python train.py --dataset="synthesized solo parts of chorales (CocoChorales)" --decoder_positions="learned" --learning_rate=0.0028
Rows from block 10 of the audio encoder, named by matrix and row number. Rows with one number belong to one channel. Each number is 128 + 24 x the weight over its row's rms, rounded and kept within 0 to 255. All counts start at 0. After the name is the row's rms in percent of the matrix's.
# convs0: first 3x3 conv, stride 2 (encoder.blocks.10.convs.0.weight, 288x160x3x3), inputs 35-39, a 3x3 kernel for each
# convs1: second 3x3 conv (encoder.blocks.10.convs.1.weight, 288x288x3x3, transposed), outputs 35-39, a 3x3 kernel for each
convs0.160 098 [ 60 101 128 108 128 128 107 131 128 128 128 128 128 128 128 128  74 128 128 128 128 128 128 128 128 128 128 128 128 128 128 128 128 128 128 128 123 128 128 112 128  96 128 128 128]
convs1.160 092 [128 128 128 128 128 128 128 128 216 128 128 210 128 128 128 128  65 128 126 181 194  78 113 168 126 128 152 128 128 128  96 128 128 129 179 193 128 128 128  91 128 128 121 128 137]
convs0.161 100 [128 128 128 128 128 128 128 128 128 128 169 128 117 106 128 171 128 128 123 128 128 128 128 128 128 128 128 201 133 146  91  72 128 132 128 128 136 128 126 128 128 119 128 128 128]
convs1.161 095 [122 128 178 128 128 128 128 128  68  92 128 128 128  80 151 141 128 128 128 128 127 128 128 128 107 128 128 128 128  65 118 128 128 158 128 128 128 128 128 140 168 128 168 128  89]
convs0.162 101 [128 128 128 128 128 128 250 123 149 128 128 128 120 136 128  79 128 128 128 128 128 126  98 128 105 128 118 128 128 146 147 128 128 128 135 128 128 128 128 128 128 128 128 128 128]
convs1.162 114 [134 128 128 120  77 142 101 189 135 128 128 128 128 128 255 128 128 128 128 128 128 128 128 128 128 128 122 128 128  95 128 128 128 128 115 128 145 128 128 127 128 128 128 128 128]
convs0.163 096 [128 177 128 128 128 172 128 128 169 129  69 128 128 128 128  65 128  73 128 128 128 172 142 128 146 128 128  81 112 128  61 128 172 128 123 128 128 128 128 128 128 128 128 137 128]
convs1.163 062 [128 128 128 128 128 128 128 128 191 128 128 128 128 128 128 128 128  66 128 128 128   0  56 128 128 128 128 128 128 128 128 128 128 128 128 128 128 128 128 128 128 128 128 128 128]
convs0.164 096 [128 102 128 128 128 128 128 128 128 128 124 165 108 174 128  92 128 155 203 128 135 137 128 146 128 128 128  76 128 128 128  97 128 128 128 128 211 128 128 128 128 189 128 128 128]
convs1.164 075 [128 109 128 128 128 128 157 237 216 128 147 128 128 128 128 120 128  53 128   0   0  38 128  98 128 128 128 107 128 128 128 155 128 128 128 128 128  94 128 128 117 128 128 172 128]
convs0.165 097 [128 128  72 178 120 128 128 137  28 128  72  38 128 128 128 128 128 196  87 128  97 128 168 128 128 128  56 128 128 128 143 128 128 128 128 138 128 128 150 128 128 128 128 128 128]
convs1.165 088 [128 128 128 128 128 172 128 128 128 151 128 128 154 128 128 116 101 128 128 141 128 128 128 128 128 128 128 128  68 128 128 128 128 179 128 192 128 128 128 128 188 128 107 123 119]
convs0.166 116 [128 102 128 128 170 128 104 128 177 220 128 167 128 128 128 128 128 128 128 128 128 177 128 128 128 102  79 128 128 128 128 145 162 128 145 146 212 227 234 128 128 128 149 128  87]
convs1.166 126 [128 128 128 128 128 157 128 128 128 128 128 128 137 128 128 119 128 128 128 128 128 128 128  88 128 128  68 128 128 156 128 128 128 128 128 188 107 128 106 115 126 137 148 128 124]
convs0.167 104 [128 128 128 123 128 128 111 121 172 146 128 128 128 128 128 128 128 128 133 128 128 128 128 114 128 128 128 146 128 128 128 146 128 128 128 128 128 128 152 180 182 128 128 128 128]
convs1.167 121 [108 144 118 128 101 189 128 128 128 128 128 128 128 128 128 119 128 144 128 128 140 128 132 128 128  93 128 128 121 128 128 128  68 128 128 128 135 128 128 128 128 128 112 128 128]
convs0.168 097 [128 181 202 128 128 128 128 128  82 128  52 128  57  73 102 105 128 128 159 105 128 128 128 128  87  55 117 128 197 128 128 128 128 128 128 128 187 143 128 147 139 128 128 128 128]
convs1.168 085 [ 97 128 128 128 128 128 124 128 128 128 128 128 207 201 219 128 128 128 147 123 128 141 128 128  90 128 123 128 128 128 101 128 168 128 128 128 128 127 128 128 128 143  95 128 128]
convs0.169 093 [128 128 128 128 128 103 128 128 128 128 128 128 128 128  45 128 128 128 128 143 128 128 133 128 128 138 128 151 128 128 128 128 128 128 128 128 128 128 128 105  87 128 128 105 128]
convs1.169 071 [128 128 128 130 128 128 131  93 128 125 128 128 128 128 128 128 128  88 128 104 128 128  53 128 128  57 128 128 128 128 128 128 128 128 128 128 146 128 128 128 128 103 147  86 128]
convs0.170 104 [141 142 109 128 128 128 184 128 149 187 128 128 132 116 228 128 128 128 158 128 128 128 128 128 255 128 145 128 128 128 128  89 133 128 128 128 105 128 159 128 128  96 137 128 128]
convs1.170 116 [128 128 128  82 118 128 141 128  96 128 128  89 128 128 128 128 133 128 140  94 128  79 129 128 128 128  48 128 128 128 128 128 128 157  77 156 167 128 128 128 128 128 128 128 128]
convs0.171 098 [128 128 128 128 128 128 128 128 180 128 128 128 128  78 128 128 128 152 128 128 128 128 128 138 128 185 128 128 128 128 172 128 123 128 128 128 128 128 128 128  98 126 128 128 128]
convs1.171 105 [128 128 128 128 116 128 128 128 128  63 128 128 110 128  90 128 128 142 130 128 128 128 128 128 128 120 128 128 128 128 128  74 127  84 128 128 113 128 128 157 122 154 128  73 128]
convs0.172 102 [124 128 128 128 128 128 118 128 147 172 128 128 128 128 137  61 128 128 128 128 128  99  70 128 128 128 128 169 189 128  95 130 128 108 128 181 125 121 173 128 115 128 128 128 163]
convs1.172 098 [128 101 128 128 175 128 200 106 128 128 164 128 128  81 137 128 128 128 128 128 128 128 128 128 107 141 128 128 128 128 253 128 128 128 106 128 128 128 128 103 128 128 132  80 128]
convs0.173 107 [202 128 128 128 128 128 128 128 128 128 128 128 179 165 128 128 128 128 128 128 128 118 128 128 128 163 128 122 140 128 128 161 126 128 128 128 128 201 128 128 128 128 220 128 128]
convs1.173 111 [ 94 128 128 128 153  86 128 121 128 128 147 133 186 128 128 128 128 128 163 134 128 128 162 128 128 128 159 128 128 128 128 128 128 128 128 141 165 128 128 128 116 128 128 105 152]
convs0.174 106 [113 128 128 128 128 128 128 128 186 146 168 128  95 128  79 128 128 135 128 128 154 128 173 128 128  78 128  65 128 128 183 128 128 128 128 128 195 157 128 128 128 113 157 128 209]
convs1.174 110 [154 128 128 128 128 107  40 128 128 128 128 101 142 139 154 128 128 128 128 128 157 180 128 128 128 128 128 128 128  79 128 128 128 139 128 153 115  95 128 128 128 128 128 255 168]
convs0.175 094 [128 128 128 128 128 165  92 128 162 128 119 128 104 128 128 128 162 169 128 128 128 128 128 128 129 167 107  91 128 128 128 128 128 128 128 192 241 255 189 128 128 128 125 219 128]
convs1.175 097 [120 121 128 142 128 128 128 122 128 179 140 128 161 178 173 128 127 155 111 128 128  58 128 128 128  84  88 128 161 128 128 128 128 152 128 128 128 153 137 128 194 128 128 121 128]
convs0.176 099 [128 101  66 119 135 139 128 128  98 128 128 128 128 121 103 128 114 128 128 128 128 182 172 139  99 128 128 128 128 128 128 128 128 128 128  69 128 128 128 128 128  86 128 207 128]
convs1.176 112 [128 128 166 216 167 140 128 145 128 128 171 135 128 128 159 128 128 128 106 114 128 128 120 128 121 107 106  95 128 128 128 128 128 128 115 128  55 128 128 128 128 128  50 128 104]
convs0.177 091 [128 128 128 128 128 183 128 128 128 128 213 128 128 128 113 169 128 173 154 156 128 128 128 202 128 128 128 128 128 128 128 128 100 128 128 128 128 194 174 128 128 128 128 145 128]
convs1.177 090 [128 128 128 177  76 128 128 128 174 128 128 125 134 128 128  68 128 128 128 120 128 164 107 128 128  90 128 128 117 129 128  59 125 128 128 175 144 156 128  73 128 128 174 128 125]
convs0.178 101 [128 128 128 128 128 134 128 128 157 128 128 128 128 128 128 121 128 128 128 128 128 128 128 128 128 128 128 128 128 128 128 128 128 115 128  87 128 128  74 128 207 128 128 128 129]
convs1.178 089 [ 91 128 160 128 134 128 128 128 128 128 128 128 128 128 128 128  67  64 156 128 128 128 128 128 128 128  84 128 128 128 128 128 128 128 128 128 128 128 128 128 128 120 128 128 128]
convs0.179 103 [ 68 124 128 143 128 127 128 128 128 128 219 128 128 128 128  82 128 128 128 128 128  98 128 128 122 128 128 128 128 233 128 128 128 128  91 128 128 128 128 161 128 128 128  95 128]
convs1.179 126 [127 154 129 128 128 128 130 128 128 128 146 128 153 152 128  73  90 128  85 128 105 128 128 128 128 143 128 128 128 128 128  89 128 128 140 128 140  88 175 128 128 128 128  86 128]
convs0.180 103 [ 92 128 128 128 128 128 128 128 128 128 128  80 128 128 128 128 128  51  99 128 128 128 189 128 128 128 128 166 128 128 128 128 128  99 128 128 128 128 128 128 128 128  62 128 104]
convs1.180 089 [128 128 132 128 111 140 128 128 128 115 128 128 128 128 128  94 124 128 128 117 128 128 128 128 128 128 143 127 128 128 128  96 128 128 128  67 128  57 128 128 128 128 128 128 138]
convs0.181 099 [130 150 128 128 195 131 128 253 171 128 188 128 184 171 188 128  94 128 128 128 128 175 122 128 114 128  44 128 128 164 128 128 128 128 126 162 142 128 128 128 129 128 152 173  99]
convs1.181 085 [128 128 128 127 154 128 128 128 128 128 128 128 255 255 209 128 128 128  64 109  99 190 128 140 128 128 128  14 128  85 128 128 128 128 128 128 128 128 128 128  34 128 128 128 128]
convs0.182 094 [128 127 128 144 128 128 128 128 134 103 128 128 128 128 128 128 128  32  85 128 128 128 128 128 128 128 129 128 126 164 128 128 183 128 128 201 128 128 128 128 128 128 128 128 128]
convs1.182 082 [128 128 128 177 128 182 225  82 128 128 128 128 128 190 200 128 128 128 128 167 161 128 165 128 124 128 128 132 128 128 128  74 128 128 128 128 128 128 128 128 199 128 128 128 128]
convs0.183 103 [128 128 128 128 128 128 128 153 128 128 128 214 110 129 128  77  66 128 108 128 128 128 128 151 128 128 128 119 128 128 128 167 182 197 188 128 128 151 128 149 171 162 145 128 128]
convs1.183 104 [ 87 121 128  92 128 128 251 190 128 128 128 128 215 173 189 128 154 128 128 161 128 128  43  61 114 128 128 128 101 128 128 128 128 128 120 128  92 128 128 128 123 128 147 128  93]
convs0.184 096 [ 91 128  83 128 128 128 128 128 128 128 128 128 128 206 216 128 177 128  87 128 122 128  46 128 128 128 128  89 128 128 113 113 128 141 128 128 128 128 222  66 128 128 117 128 128]
convs1.184 075 [128 128 128 128 128 128 128  89 135 128 110 128 128 111 128  23 128 128 128 128 128 128  75  88 128 128  32 128 128 112 128 128 128 128 128 128 128 128 128 128 128 159 154 128 128]
convs0.185 092 [128 102  99 128 205 128 123 156  67 128  33 128  76 107 128 185 136 128 128 128 159 128 128 128 128 128 128 128 128 128 128 128  75  78 104 109 128 128 128 147  97 164 128 112 160]
convs1.185 080 [128 128 128 128 128 148 128 128 128 169 128 128 128 128 128 128 126 128 128 128 128 202 128 128 128 128 128 178 202 128 128  53 128 111 128 128 200 128 128 128 161 128 128 128 108]
convs0.186 109 [128 128 128 128 128 128 128 128 128 128 128 128 234 249 206 128 128 128 128 128 128 128 128  93  88  62  97 128 128 128 128 127 128 128 128  39 128 128 128 198 128 128 128  83  86]
convs1.186 092 [128  74 105 128 128 128 169 128 128 128 128 128 204 175 128 128 128 128 128 255 236 128 128 128 128 128 128 128 128 128 163 109 128 128 128 128 128 128 128 128 128 128 128 128 128]
convs0.187 104 [128 164 138 128 128 128 128 181 170 123 128  88 145 128 128 164 128  96 128 105 128 128 128 128 128  90 128 154 128 128 118 128  76 128 220 147 104 128 128 128 128 128 128 123 128]
convs1.187 130 [122 139 128 128 128 128  69  31 128 128 111 128 128 128 169 128 128 128 128 128 128 128 128 128 142 154 128 128 153 144 123 128 150 128 128 128 128 145 128 128 128 165 144 196 146]
convs0.188 103 [128 128 135 128 124 163 112 111 128  80  44  63 128 186 191 128 128  75 128 128 128 139 128 128 170 128 128 128 128 128 128 128 165 128 128 164 128 128 128 128 128 116  92 128 128]
convs1.188 126 [117  94 128 128 128 128 128 157 128 128 128  87 128 157 123 128 128 128  30 105 105 128 128 128 128 128 128 148 128 128 222 128 128 128 146 128 161 194 128 128 128 128 128 128 128]
convs0.189 093 [128 128 128  16 128 128 128 128 128  89  98  77 148 128 239 128 128 128 128  93 128 154 128 128 128 128 128 149 128 128 128 128 128 128 128 128 128 128 128 128 128 128 141 128 128]
convs1.189 073 [128 128 128 128 128 138 128 128 162 128 128 128 128 128 117 128 174 128 136 131 146 128 128 128 128 128 128 128 128 128 128 176 255 128 132 129  74 128 128 128 108 128 128 128 128]
convs0.190 104 [128 128 128 128 128 128 128  95 126 128 128 128 143 128 141 128  55 128 128 128 128 112 128 128 128 128 128 128 144 124 157 128 128 128 128 128 128 128 128 128 128 171 128 128 128]
convs1.190 096 [128 128 128 128 128 128 128 115 128 121 128 146 114 128 128 128 128 103 128 141 128 193 128  99 128 164 141 137 148 128 118 128 149 128  51 128 146 128 158 128 128 185 128 128 128]
convs0.191 091 [128 128 128 128 158 105 135 128 128  96 117 128  91  69  93 151 128 151 128 128 128 128 128 128 128 128 128 107 128 107 128 128 150 128 128 210 128 128 113 128 128 128 128 128 128]
convs1.191 084 [ 69 128 128 128 128 140 128 128 128  75  78 128 128 128 128 128 128 128 128 128 116 128 128  80 128 128 128 128 128 128 128 128 128 128 128 164 128 128 158  52 128 128 128 128 128]
convs0.192 102 [128 128 128 165 128 128 128 168 116  53 128 113 128 128 128 147 146 131 128 128 128  73 128 126 128 128 128 128 128 153 128 128 111 128 128 128 128 128 208 128 128 163 132 146 128]
convs1.192 109 [ 66 142 128 128 128 128 128 157  98 128 128  86 128 128 128  50 128  66 128 122 128 128 128  96 128 128 120 128 126 128 207 128 128 128 177 128 128 128 128 118 128 118 182 131 128]
convs0.193 099 [128 128 128  88 127 127 128 128 128 128 153 128 120 128 128 128  60 130 128 128 128 128 130 128 128 128 128 159 110 128 128 128 133 250 128 128 128 128 128  42 128 128 128 128 128]
convs1.193 086 [128 133 139 128 128 128 151 128 128 128  41 128 128 128 115 128 128 128 111 128 128  99 128 128 128 128 172 125 128  89 128 162 128  85 128 104 128 128 174 128 128 128 128 128 128]
convs0.194 103 [ 82 128 128 157 128 128 128 128 128 128 128 128 107 152 159 128 128 128 128 128 128 128 128 105 128 187 128 128 128 111 128 128 128 128 139 128 128  98 128 128 128 128 128 128 128]
convs1.194 121 [128 128  66 128 128 128 128 128 128 128  79 128 178 128 128 128 139 128 128 128 114 128  85 128 177 128 128 128 128 128 180 128 128 128 128 173 145 128 195 128 128 128 128 128 128]
convs0.195 093 [128  87 128 128 128 128 128 128 128 128 128 128 128 128 128 128  91 128 150 128 128 128 128  75 128  78 128 128  55  97 128 135 128  41 128 119 110 146 128 128 155 128 128 149 128]
convs1.195 096 [145 128 128 133 128 128  93 128 128 128  67  69 109 128 128 110 128 113 192 128 128 150 128  80 128 156 128 128 128 128 128 128 128 128 128 128 128 128 128 208 128 128 128 128 128]
convs0.196 098 [121 118 128 128 105 128 188 143 128  78 128 128 169 156 153 122 128 184 128  84  76 128 128 128 114 128 169 158 128 128 128 128 127 159  75 161 128 128 128 128 128 179 214 128 128]
convs1.196 109 [128 177 128 128 168 128 128 128 128 128 112 114 169 151 208 128 128 128 199 128 108 128 128 128 128 128 173 150 128 128 128 110 128  34  67 105 128 128 128 128 128 108 128 124 128]
convs0.197 114 [128 128 128 128 128 128 128 128 128 128 128 128 128 128 129  33 128 128 186 128 138 128 128 128 128 128 128 158 204 165 128 128  68 128 128 128  90 108 132 128 116 128 128 128  89]
convs1.197 127 [151 128 128 128 128 189 108 161 128 143 131 127 128  98 101 128 128 128 128 128 128 128 128 128 128 128 128 128 128 128  61  63 111 128 128 219 128 128 128 128 128 124 116 133 137]
convs0.198 104 [119  96 128 114 128 128 128 141 186 128 144 119 178 128 128 160 128 128 128 128 143 156 128 128 128  84 128  85 128 128 128 128 128 134  68 128 128 128 128 128 128 162 128 128 128]
convs1.198 096 [132 128 128 128 128 142 128 116  83 145 128 128 107  89  77 128 128  70 128  60 128 128 128 203 166 128 128 163 128 128 128 128  99 128 128  82 128  83  80 172 128 128  69  81 128]
convs0.199 095 [128  84 128 128 128 171  95 128 134 128 128 128 128 128 128 128 128 128 128 128 128 128 128 122 171 117  99 128 128 185 128 154 128 120 128 128 128 128 113 128 128 128  61 105 128]
convs1.199 140 [128 128 128 128 192 148 128 160 128 128 128 180 128 128 128 128 144 128 108 128 128 130 128 128 128 130 128 128 128  99 128 128 106 128 128 117 128 157 128 128 128 128 173 128 128]
convs0.200 095 [128 128 108 151 128 128 104 128 128 128 128 128 137 128 128  46 128  78 128 128 128 128 128 128 128 128 128 131 128 131 128 128 128 102 128 128  79 128 128 128 164 190 128 128 128]
convs1.200 095 [128 128 128 128 128 128 128 128 128 147 128 128 128 128 128  81 128 128 126 128 128 128 128 128 128 128 128 142 128 128 128 128 128 135 128  91 128 128 128 167 128 128 128 128 128]
convs0.201 091 [ 47 128 128 117 128 128 128 193 159 128 128 128 159 128  95 128 128 128 128 128 128 128 128 128 128 128 128  56  66 128 128 141 128 128 225 128 128 173 128 128 128 108  27 128 128]
convs1.201 099 [184 128 128 128 128 136 131 128 128 128 162 145 128  53 128 128 128 171 132  99 128 137 101 119 166 141 128 128 128 128 177 128 128 128 128 151 124 128  97 128 182 128 128  99 128]
convs0.202 099 [128 175 144 128 128 128 128 209 128 128 128 128 128 157 128 128  69 128 128 128 128 149 128 128 128 128 128 128 146 128 105 128 128 128 170 128 128 128 128 165 128 128 128 133 128]
convs1.202 112 [128 128 118 148  88 128 128 128 128 100 128 128 161 128 144 128 128 128 128 128 128 150 128 128 147  97 128 128 128  70 128 128 130 128 233 128 128 165 145 128 128 128 128 104 128]
convs0.203 101 [ 67 128 128 128 151 128 128 157  53 128 128 128 128 128 128 128 226 204 128 128 128 236 158 128 128 128 128  95 128 128 128 121 134 128 128 124 128 128 128 128 128  84 128 167 128]
convs1.203 103 [155 128 128 145 128 138 128 128 128 216 128 128 128 128 101 137 128 128 166 119  79 149 141 128 115 128 128 128 128 115 129 128 144 128 128 128 128 128 128 128 128 128 128 166 132]
convs0.204 105 [125 128 170 103 120 127 181 128 128 128 128 128 128  95 128 128 128  74 128 128 128 128 128 128 166 128 128 128 128 107 146 128 128 128 120 128 128 128 128 128 128 128 119 128 128]
convs1.204 112 [ 77 125 128 128  89 128 120 128 128 128 128  73 128 128 128 128 196 128 128 122 128 128  86 128 128 128 128 128 149 128 166 111 128 128 128 191 128 128 128 128 128 128 128 115 128]
convs0.205 103 [128 128 143 114 128 128 114 128 128 128 156  91  80 188 128  37 128 128 128 114 128 128 128 128 128 195 113 128 128 128 128 128 128 128 116 109 128 137 109 146 128 128 128 108 128]
convs1.205 097 [128 107 128 128 128 128 138 128 128 128 237 128 128 160 107 177 128 128 128 121 128 128 128 128 141 191 128 128 128 128 128 128 128 128 128 170 145 128 128 128 128 201  90 128 128]
convs0.206 108 [128 128 128 128 128 180 128 128 128 128  70 128 128 128 128 128 128 128 128 128 128 128 128 128 128 128 128 128 128 128 128 128 128 128 128 157 128 128 161 136 128 140 128 128 128]
convs1.206 116 [ 86 128 128 107 171 128 128  49 128 128 128 128 128 128 164 128 128 128 128 123 128 128 184 128 128 128  89 128 128 141 128 128  79 128 128 128  84 128 128 128 128 128 128 128 128]
convs0.207 105 [128  90 128 119 128 128 128 210 214 128 128 128 123 141 123 128 128 128 128 128  82 128 128 128 128 128 128 128 128 128 128 128 120 128 128 128 128 128 128 128 128 128 128 128 128]
convs1.207 078 [128 135 123 128 128 151 128 128 128 128 128 128  96 128 128 128 128 128 128 255 255 128 149 128 128  95 128 128 128 128 120 128 128 111 128 128 128 128 128  90  97 122 128 103 128]
convs0.208 090 [128 164 128 128 128 128 128 128 128 128  82 128  48   2 128 110 128  77 128 128 144 128 128 128 128 128 128 141 128 128 128 128 128 128 184 128 128 128 138 189 128 128 128 128 128]
convs1.208 037 [128 128 128 128 128 157 128 128 128 128 128 128 128 128 128 149 128 128 128 128  55 128 128 128 128 128 128 128 128 128 128 128 128 128 128 128 128 128 128 128 128 128 128 128 128]
convs0.209 089 [128 128 128 128 128 128 118 128 128  92 128 129 128 128 128 128 128  82 128 180 128 128 128 128 128  81 128  63 128  87 128 128  56 128 169 128 128 128 128 128 128 128 128 128  60]
convs1.209 053 [128 128 128 128 128 128 128 128 128 128 128 160 128 128 128 128 128 128 128 128 128 128 128 128 128  85 110 128 128 128 128 128 128 128 128 128 128 128 128 128 128 128 128 128 128]
convs0.210 094 [128 128  45 205 141 128 186 198 157  70 128  59 128 128 128 128 128 190 128 128 128 128 128 128 128 186 128 165 163 141 128 128 128 128 128 106 120 128 128 128 116 128 128 128 172]
convs1.210 099 [128 128 128  76 128 128 148 128 128 128 128 128 167 150 128 128 128 128 128 128 128 128 128 109 128 128 128 128 128  72 128 151 165 128 128 128 128 128 128 172 128 128 128  85 128]
convs0.211 100 [128  35 102 128 128 128 128  96 128 140 164  99 128 128 128 128 128 103 128 128 128 138 197 128 129 186 128 128 113 135 128 128 128 128 128 128 128 128 128 128 166 128 136 116 128]
convs1.211 095 [128 128 128 160 197 128 128 128 128 108 128 128 128 128 128 165 214 146  73  96 116 161 128 116  99 128 128  86 128 147 128  90 128 129 104 128 177 128 128 128 128 128 128 132 128]
convs0.212 103 [183 128 185 128 128 128 128  81 116 128 128 128  85 128 128 128 128 128 128 128 122 128 128 128 128 128 128 128 106 135 136 154 168 128 128 134 159 128 175 128 128 158 128 128 128]
convs1.212 102 [130 128 128  91 128 128 135 128 128 128  69 128 128 125 128 128 128 128 128 128 175 128 128 128 128 128 131 128 128 126 128 128 128  93 119 112 128 137 128 128 128 128 128 128 128]
convs0.213 097 [128 115 159 128 128 128 128 128 128 114  90 103 136  93  54  96 128 128 128 128 146 128 209 186 128 128 128  77 123 128 158 128 128 128 128 233 140 128 128 128 128 128 128 132 128]
convs1.213 119 [128 128 128 128 149 128 128 128 128 128 128  92 128 128 128 133 135 128 117 128 128 128 128 128  72 128  79 128 128 128 128 128 128  98 128 128 128 128 128 128 128 128 128 121 128]
convs0.214 101 [128 212 128 128 128 145  68 109 163 128  94  71 128  76 128  38 128 128 135 128 128 128 128 133 128 128 128 128 186 128 128  70 128 163 128 128 158 128 128 190 128 128 128  82 128]
convs1.214 103 [128 226 128 128 128 128 115 128 128 195 158 128  67 128  27 128 128 123 128 128 128 128 128  49 128 128 128  78 128 128 128 128 128 109 128 168 254 155 128 176 128 128 107 128 128]
convs0.215 110 [145 128 128  95 128 104 128 159 171 105  88 169 196 104 108  46 128 128 132  54  94 128 128 133 169 128 128 128 158 222 128 128 128 109 168 128 128 128 128 128 128 128 149 128 124]
convs1.215 114 [128 128 128 101 128 128 128 128 128  32  87 128  91 128 155 128 128 128 128 128 128 162 110 128 128 128 128 128 128 128 146 166 128 128 128 128 128 128 128 128 128 128 128 128 128]
convs0.216 097 [128 128 128 128 128 128 108  21 128 177 143 125 128 128 180 128 128 118 128 128 128 128 128 128 128 118 128 128 128 128 128 151 128 200 108 128 128 128 128 255 128 128 128  85 128]
convs1.216 097 [128 128 128 128 128 128 128 128 128 128 179 220 128 128 106 128 128  80 128 128 128 128  34 128 128 128 128 128 128 184  65 136 128 128 174 107 128 128 128 128 128 128  64 128 128]
convs0.217 104 [128 128 117  80 128 128 128 114  57 128 143 128 128 110 128 128  55  83 134 135 158 128 128 128 128 128 128 180 128 128 128 123 128 143 124 128 128 128   0 128 128 128 169  86 128]
convs1.217 081 [128 128 128 109 128  93 128 169 128 128 188 128 128  74 128 128  79  92 147 128 153 128 128  32 184 128 182 128 128 132 128 162 128 128 128 128 128 128 136 128 128 128 128 129 128]
convs0.218 109 [ 64  76 128 128 128 128 145 128 128 138 128 128 128 128  78 193 128 128 128 128 128 128 161 130 204 128 128  86 128 128 140 128 128 128 145 128 128 128 128 121 128 128 128 128 128]
convs1.218 108 [ 65 128 128 128 128 128 128 128 128 117 128 156 128 128 128 104 128 128  90 113 128 154 128 221 128 128 128 128  86 128 128 170 128 128 128 128 128 128 128 128 128 145 146 128 128]
convs0.219 114 [149 128 128 128 119 128  68 128 128 128 128 137 128  66 128 172 148  87 128 128 128 121  85 128 128 116 128 128 172 128 182 128 128 132 128 128 128 128 128 128 128  97 128 128 128]
convs1.219 131 [128 128 128 128 128 128 128  96 162  98  70 102 128 117 128 128 128  86 153 128  89 128 128 128 147 128 128 105 128  39 128 128 128 128 128 106 128 128 128 128  64 100 128 128 144]
convs0.220 107 [ 80  48  86 235 101 127 128 128 128 219 128 128  60 101 128 101 128 128 128 159 104 128 128 128 221 128 128 128 128 171 128 128 128 128 128 128 173 128 128 128 128 116 128 128 128]
convs1.220 095 [128 119 134 128 128 128 110 126 128 128 102 128 128 128 128 128 128 128 120 128 142 128 142 128 128 128 128  65 128 128 128 128 128 112 128 128 128 128 128  62 128 128 128  84 128]
convs0.221 109 [192 128 160 128 172 128 128  73 128 128 128 128 128 128 128 128 128 128 129 113 128 128 128 116 128 128 128 128 128 157 128 128 128 177 128 145 128 132 128 115 128 113 128 128 129]
convs1.221 148 [102 106 128 102 128 128 255 128  64 129 128 128 128 128 128 146 138 128 128 128 128 128 128 128  86 128 128 100  83 128  84 128 128 128 135 128 128 128  75 128  77 128 128 128 138]
convs0.222 093 [128 128 215 128 128  75  83 128 128 128  88  61 156 148 100 128 128 128 128 128 128 128 128 128 128 128 128 128 128  91 148 128 175 128 128 116  71 128 128 128 128 161 128 111 128]
convs1.222 038 [128 128 128 103 128 128 128 128 128 128 128 128 128 128 235 128 128 128 183 155 190 150 128 128  81 128  64 128 128 128 240 128 128 128 128 128  49 128 128 128 128 128 128  41 128]
convs0.223 096 [106 128 128 128 128 128 128 109 128 128 128 128 100 102 128 128 128 131 128 128 177 130 128 128 128 128 128  94 128 128 161 128 128 128 128 116 128 128 128 128 128 128 128  99  91]
convs1.223 082 [128 128 179 128 128 128 128 128 128 128 128  78 128 128 128 128  67 128 128 128 128 128  57 128 128 128 128 128 175 128 190 128 128 128 128 128 128 128 144 128  46 116 128 128 125]
convs0.224 091 [128 128 128 166 128 128 105 177 128 161 128 174 128 128 128 128 128 128 128 128 128 128 128 128 119 128 128 128 128 128 128 128 128 128 104 128 138 146 128 120 128 128 128 128 128]
convs1.224 097 [101 128 128  51 128 166 128 128 128 128 128 128 128 128 128 128 128 128 128 132 128 128 128 128 135 128 128 128 128  70 119 128 128 128 128 128 147  66 109  82 128 128 119 128 116]
convs0.225 101 [128 128 128 144 140 128 104 124 128 128  79 128 128 128 128 128 128 128  90 128 128  90 128  96 128 100 128 128 128 128 128 128  59 128 166 143 128 128 128 128 128 128 128 128 128]
convs1.225 103 [128 128 128  87 128 128 128 128 148 110 128 128 128 150 128 121 128 128  69 128 128 128 137 128 176 128 128 104  73 128 128 128 128 247 128  70 152 211 128 128 128 128 128 104 128]
convs0.226 104 [153 129 144 128 128 147 128 128 123 128 128 128 128 128 128 128 128 161 128 128 128 128 128 128 112 128 128 128 128 128 128  90 128 115 115 145 128 128 121 128 107 128 141 103  90]
convs1.226 140 [128 145 109  87 128 128 113 128  98 128 128 130 128 128 128 128 145 128 128 128 128 128 107 128 128 128 107 128 128 128 160 102 112 128 128 128 128  77 128 116 128 152 128 128 128]
convs0.227 102 [141 128 178 128 128 131 128 128 128 128 123 161 128 128 128 128 128 128 128 208 199 128 128 128 128 128 128 149 128 128 128 128 128 128 104 128 128 144 128 128 128 128  69 128 144]
convs1.227 096 [128 128 126 128 128 128 128 128 119 128 128 128  93  98 128  39  62 128  94 128 128  79 128 128 110 128 128 128 152 146 128 128 128  72  85 128 128 150 128 128 128 128 128 128 131]
convs0.228 092 [128 128  75 128 128 128 128 128 150 128 155  69 128 128 163 134 128 103 128 128 128 128  85 119 128 142 110 130 128 128 128 122 128 128 128  55 128 128 128  52 112 128 128 128 128]
convs1.228 073 [128 128 128 128 128 138 116 128 128  91 128 128  72 128 128 128 128  59 244 255 255  25 128  84 128 254 212 128 128 128 120 128 128 128 128 128 128 128 138 127 128 148  88 128   0]
convs0.229 102 [128 128 111 128 128 108 113 149 128 128 112 128 128 191 128 131 128 128 128 128 128  40 128 128 128  92 141 128 157 128 128 128 128 118 128 216 128 128  82 128 128 148 128 128 120]
convs1.229 127 [128  79  84  64 128 128 154 128 171 142 114 128 128 128 128 128 128 128 128 128 128 128 128 128 128 114 128 128 128 140 122  80 128 128 128 128 128 191 150 128 128 150 128 160 128]
convs0.230 099 [128 128 121 128 128 128 133 127 134  90 149 126 168 128 128 128 128 128 128 128  58  94  73 128 128 128 128 151 132 169 128 128 126 128 128 143  48 128 104 128 128 128 187 148 128]
convs1.230 125 [ 72 152 128 128 128 103 128 120  75 128 162 128 188 191 128 141 128 128 128 128 128 128 121 105  92 128 128 127 112 128 128 128 132  64 128 128 128 129 135 104 128  85 116  81 128]
convs0.231 096 [128 128 128 128 118 148 199 128 128 128 128 128 128 128 128 128 128 111 128 128 160 128 128 128 128 128 128 128 128 123 128 128 128 159  93  33 128 128 128 154 128 128  97 128 196]
convs1.231 075 [128 128 128 128 128 128 128 134 206 128 128 128 128 128 134 128 173 112 128 128 128 128 137 105 128 128 128 128  99  77 128 128 128 134 133 191 128 128 128 163 128 128 128 128 146]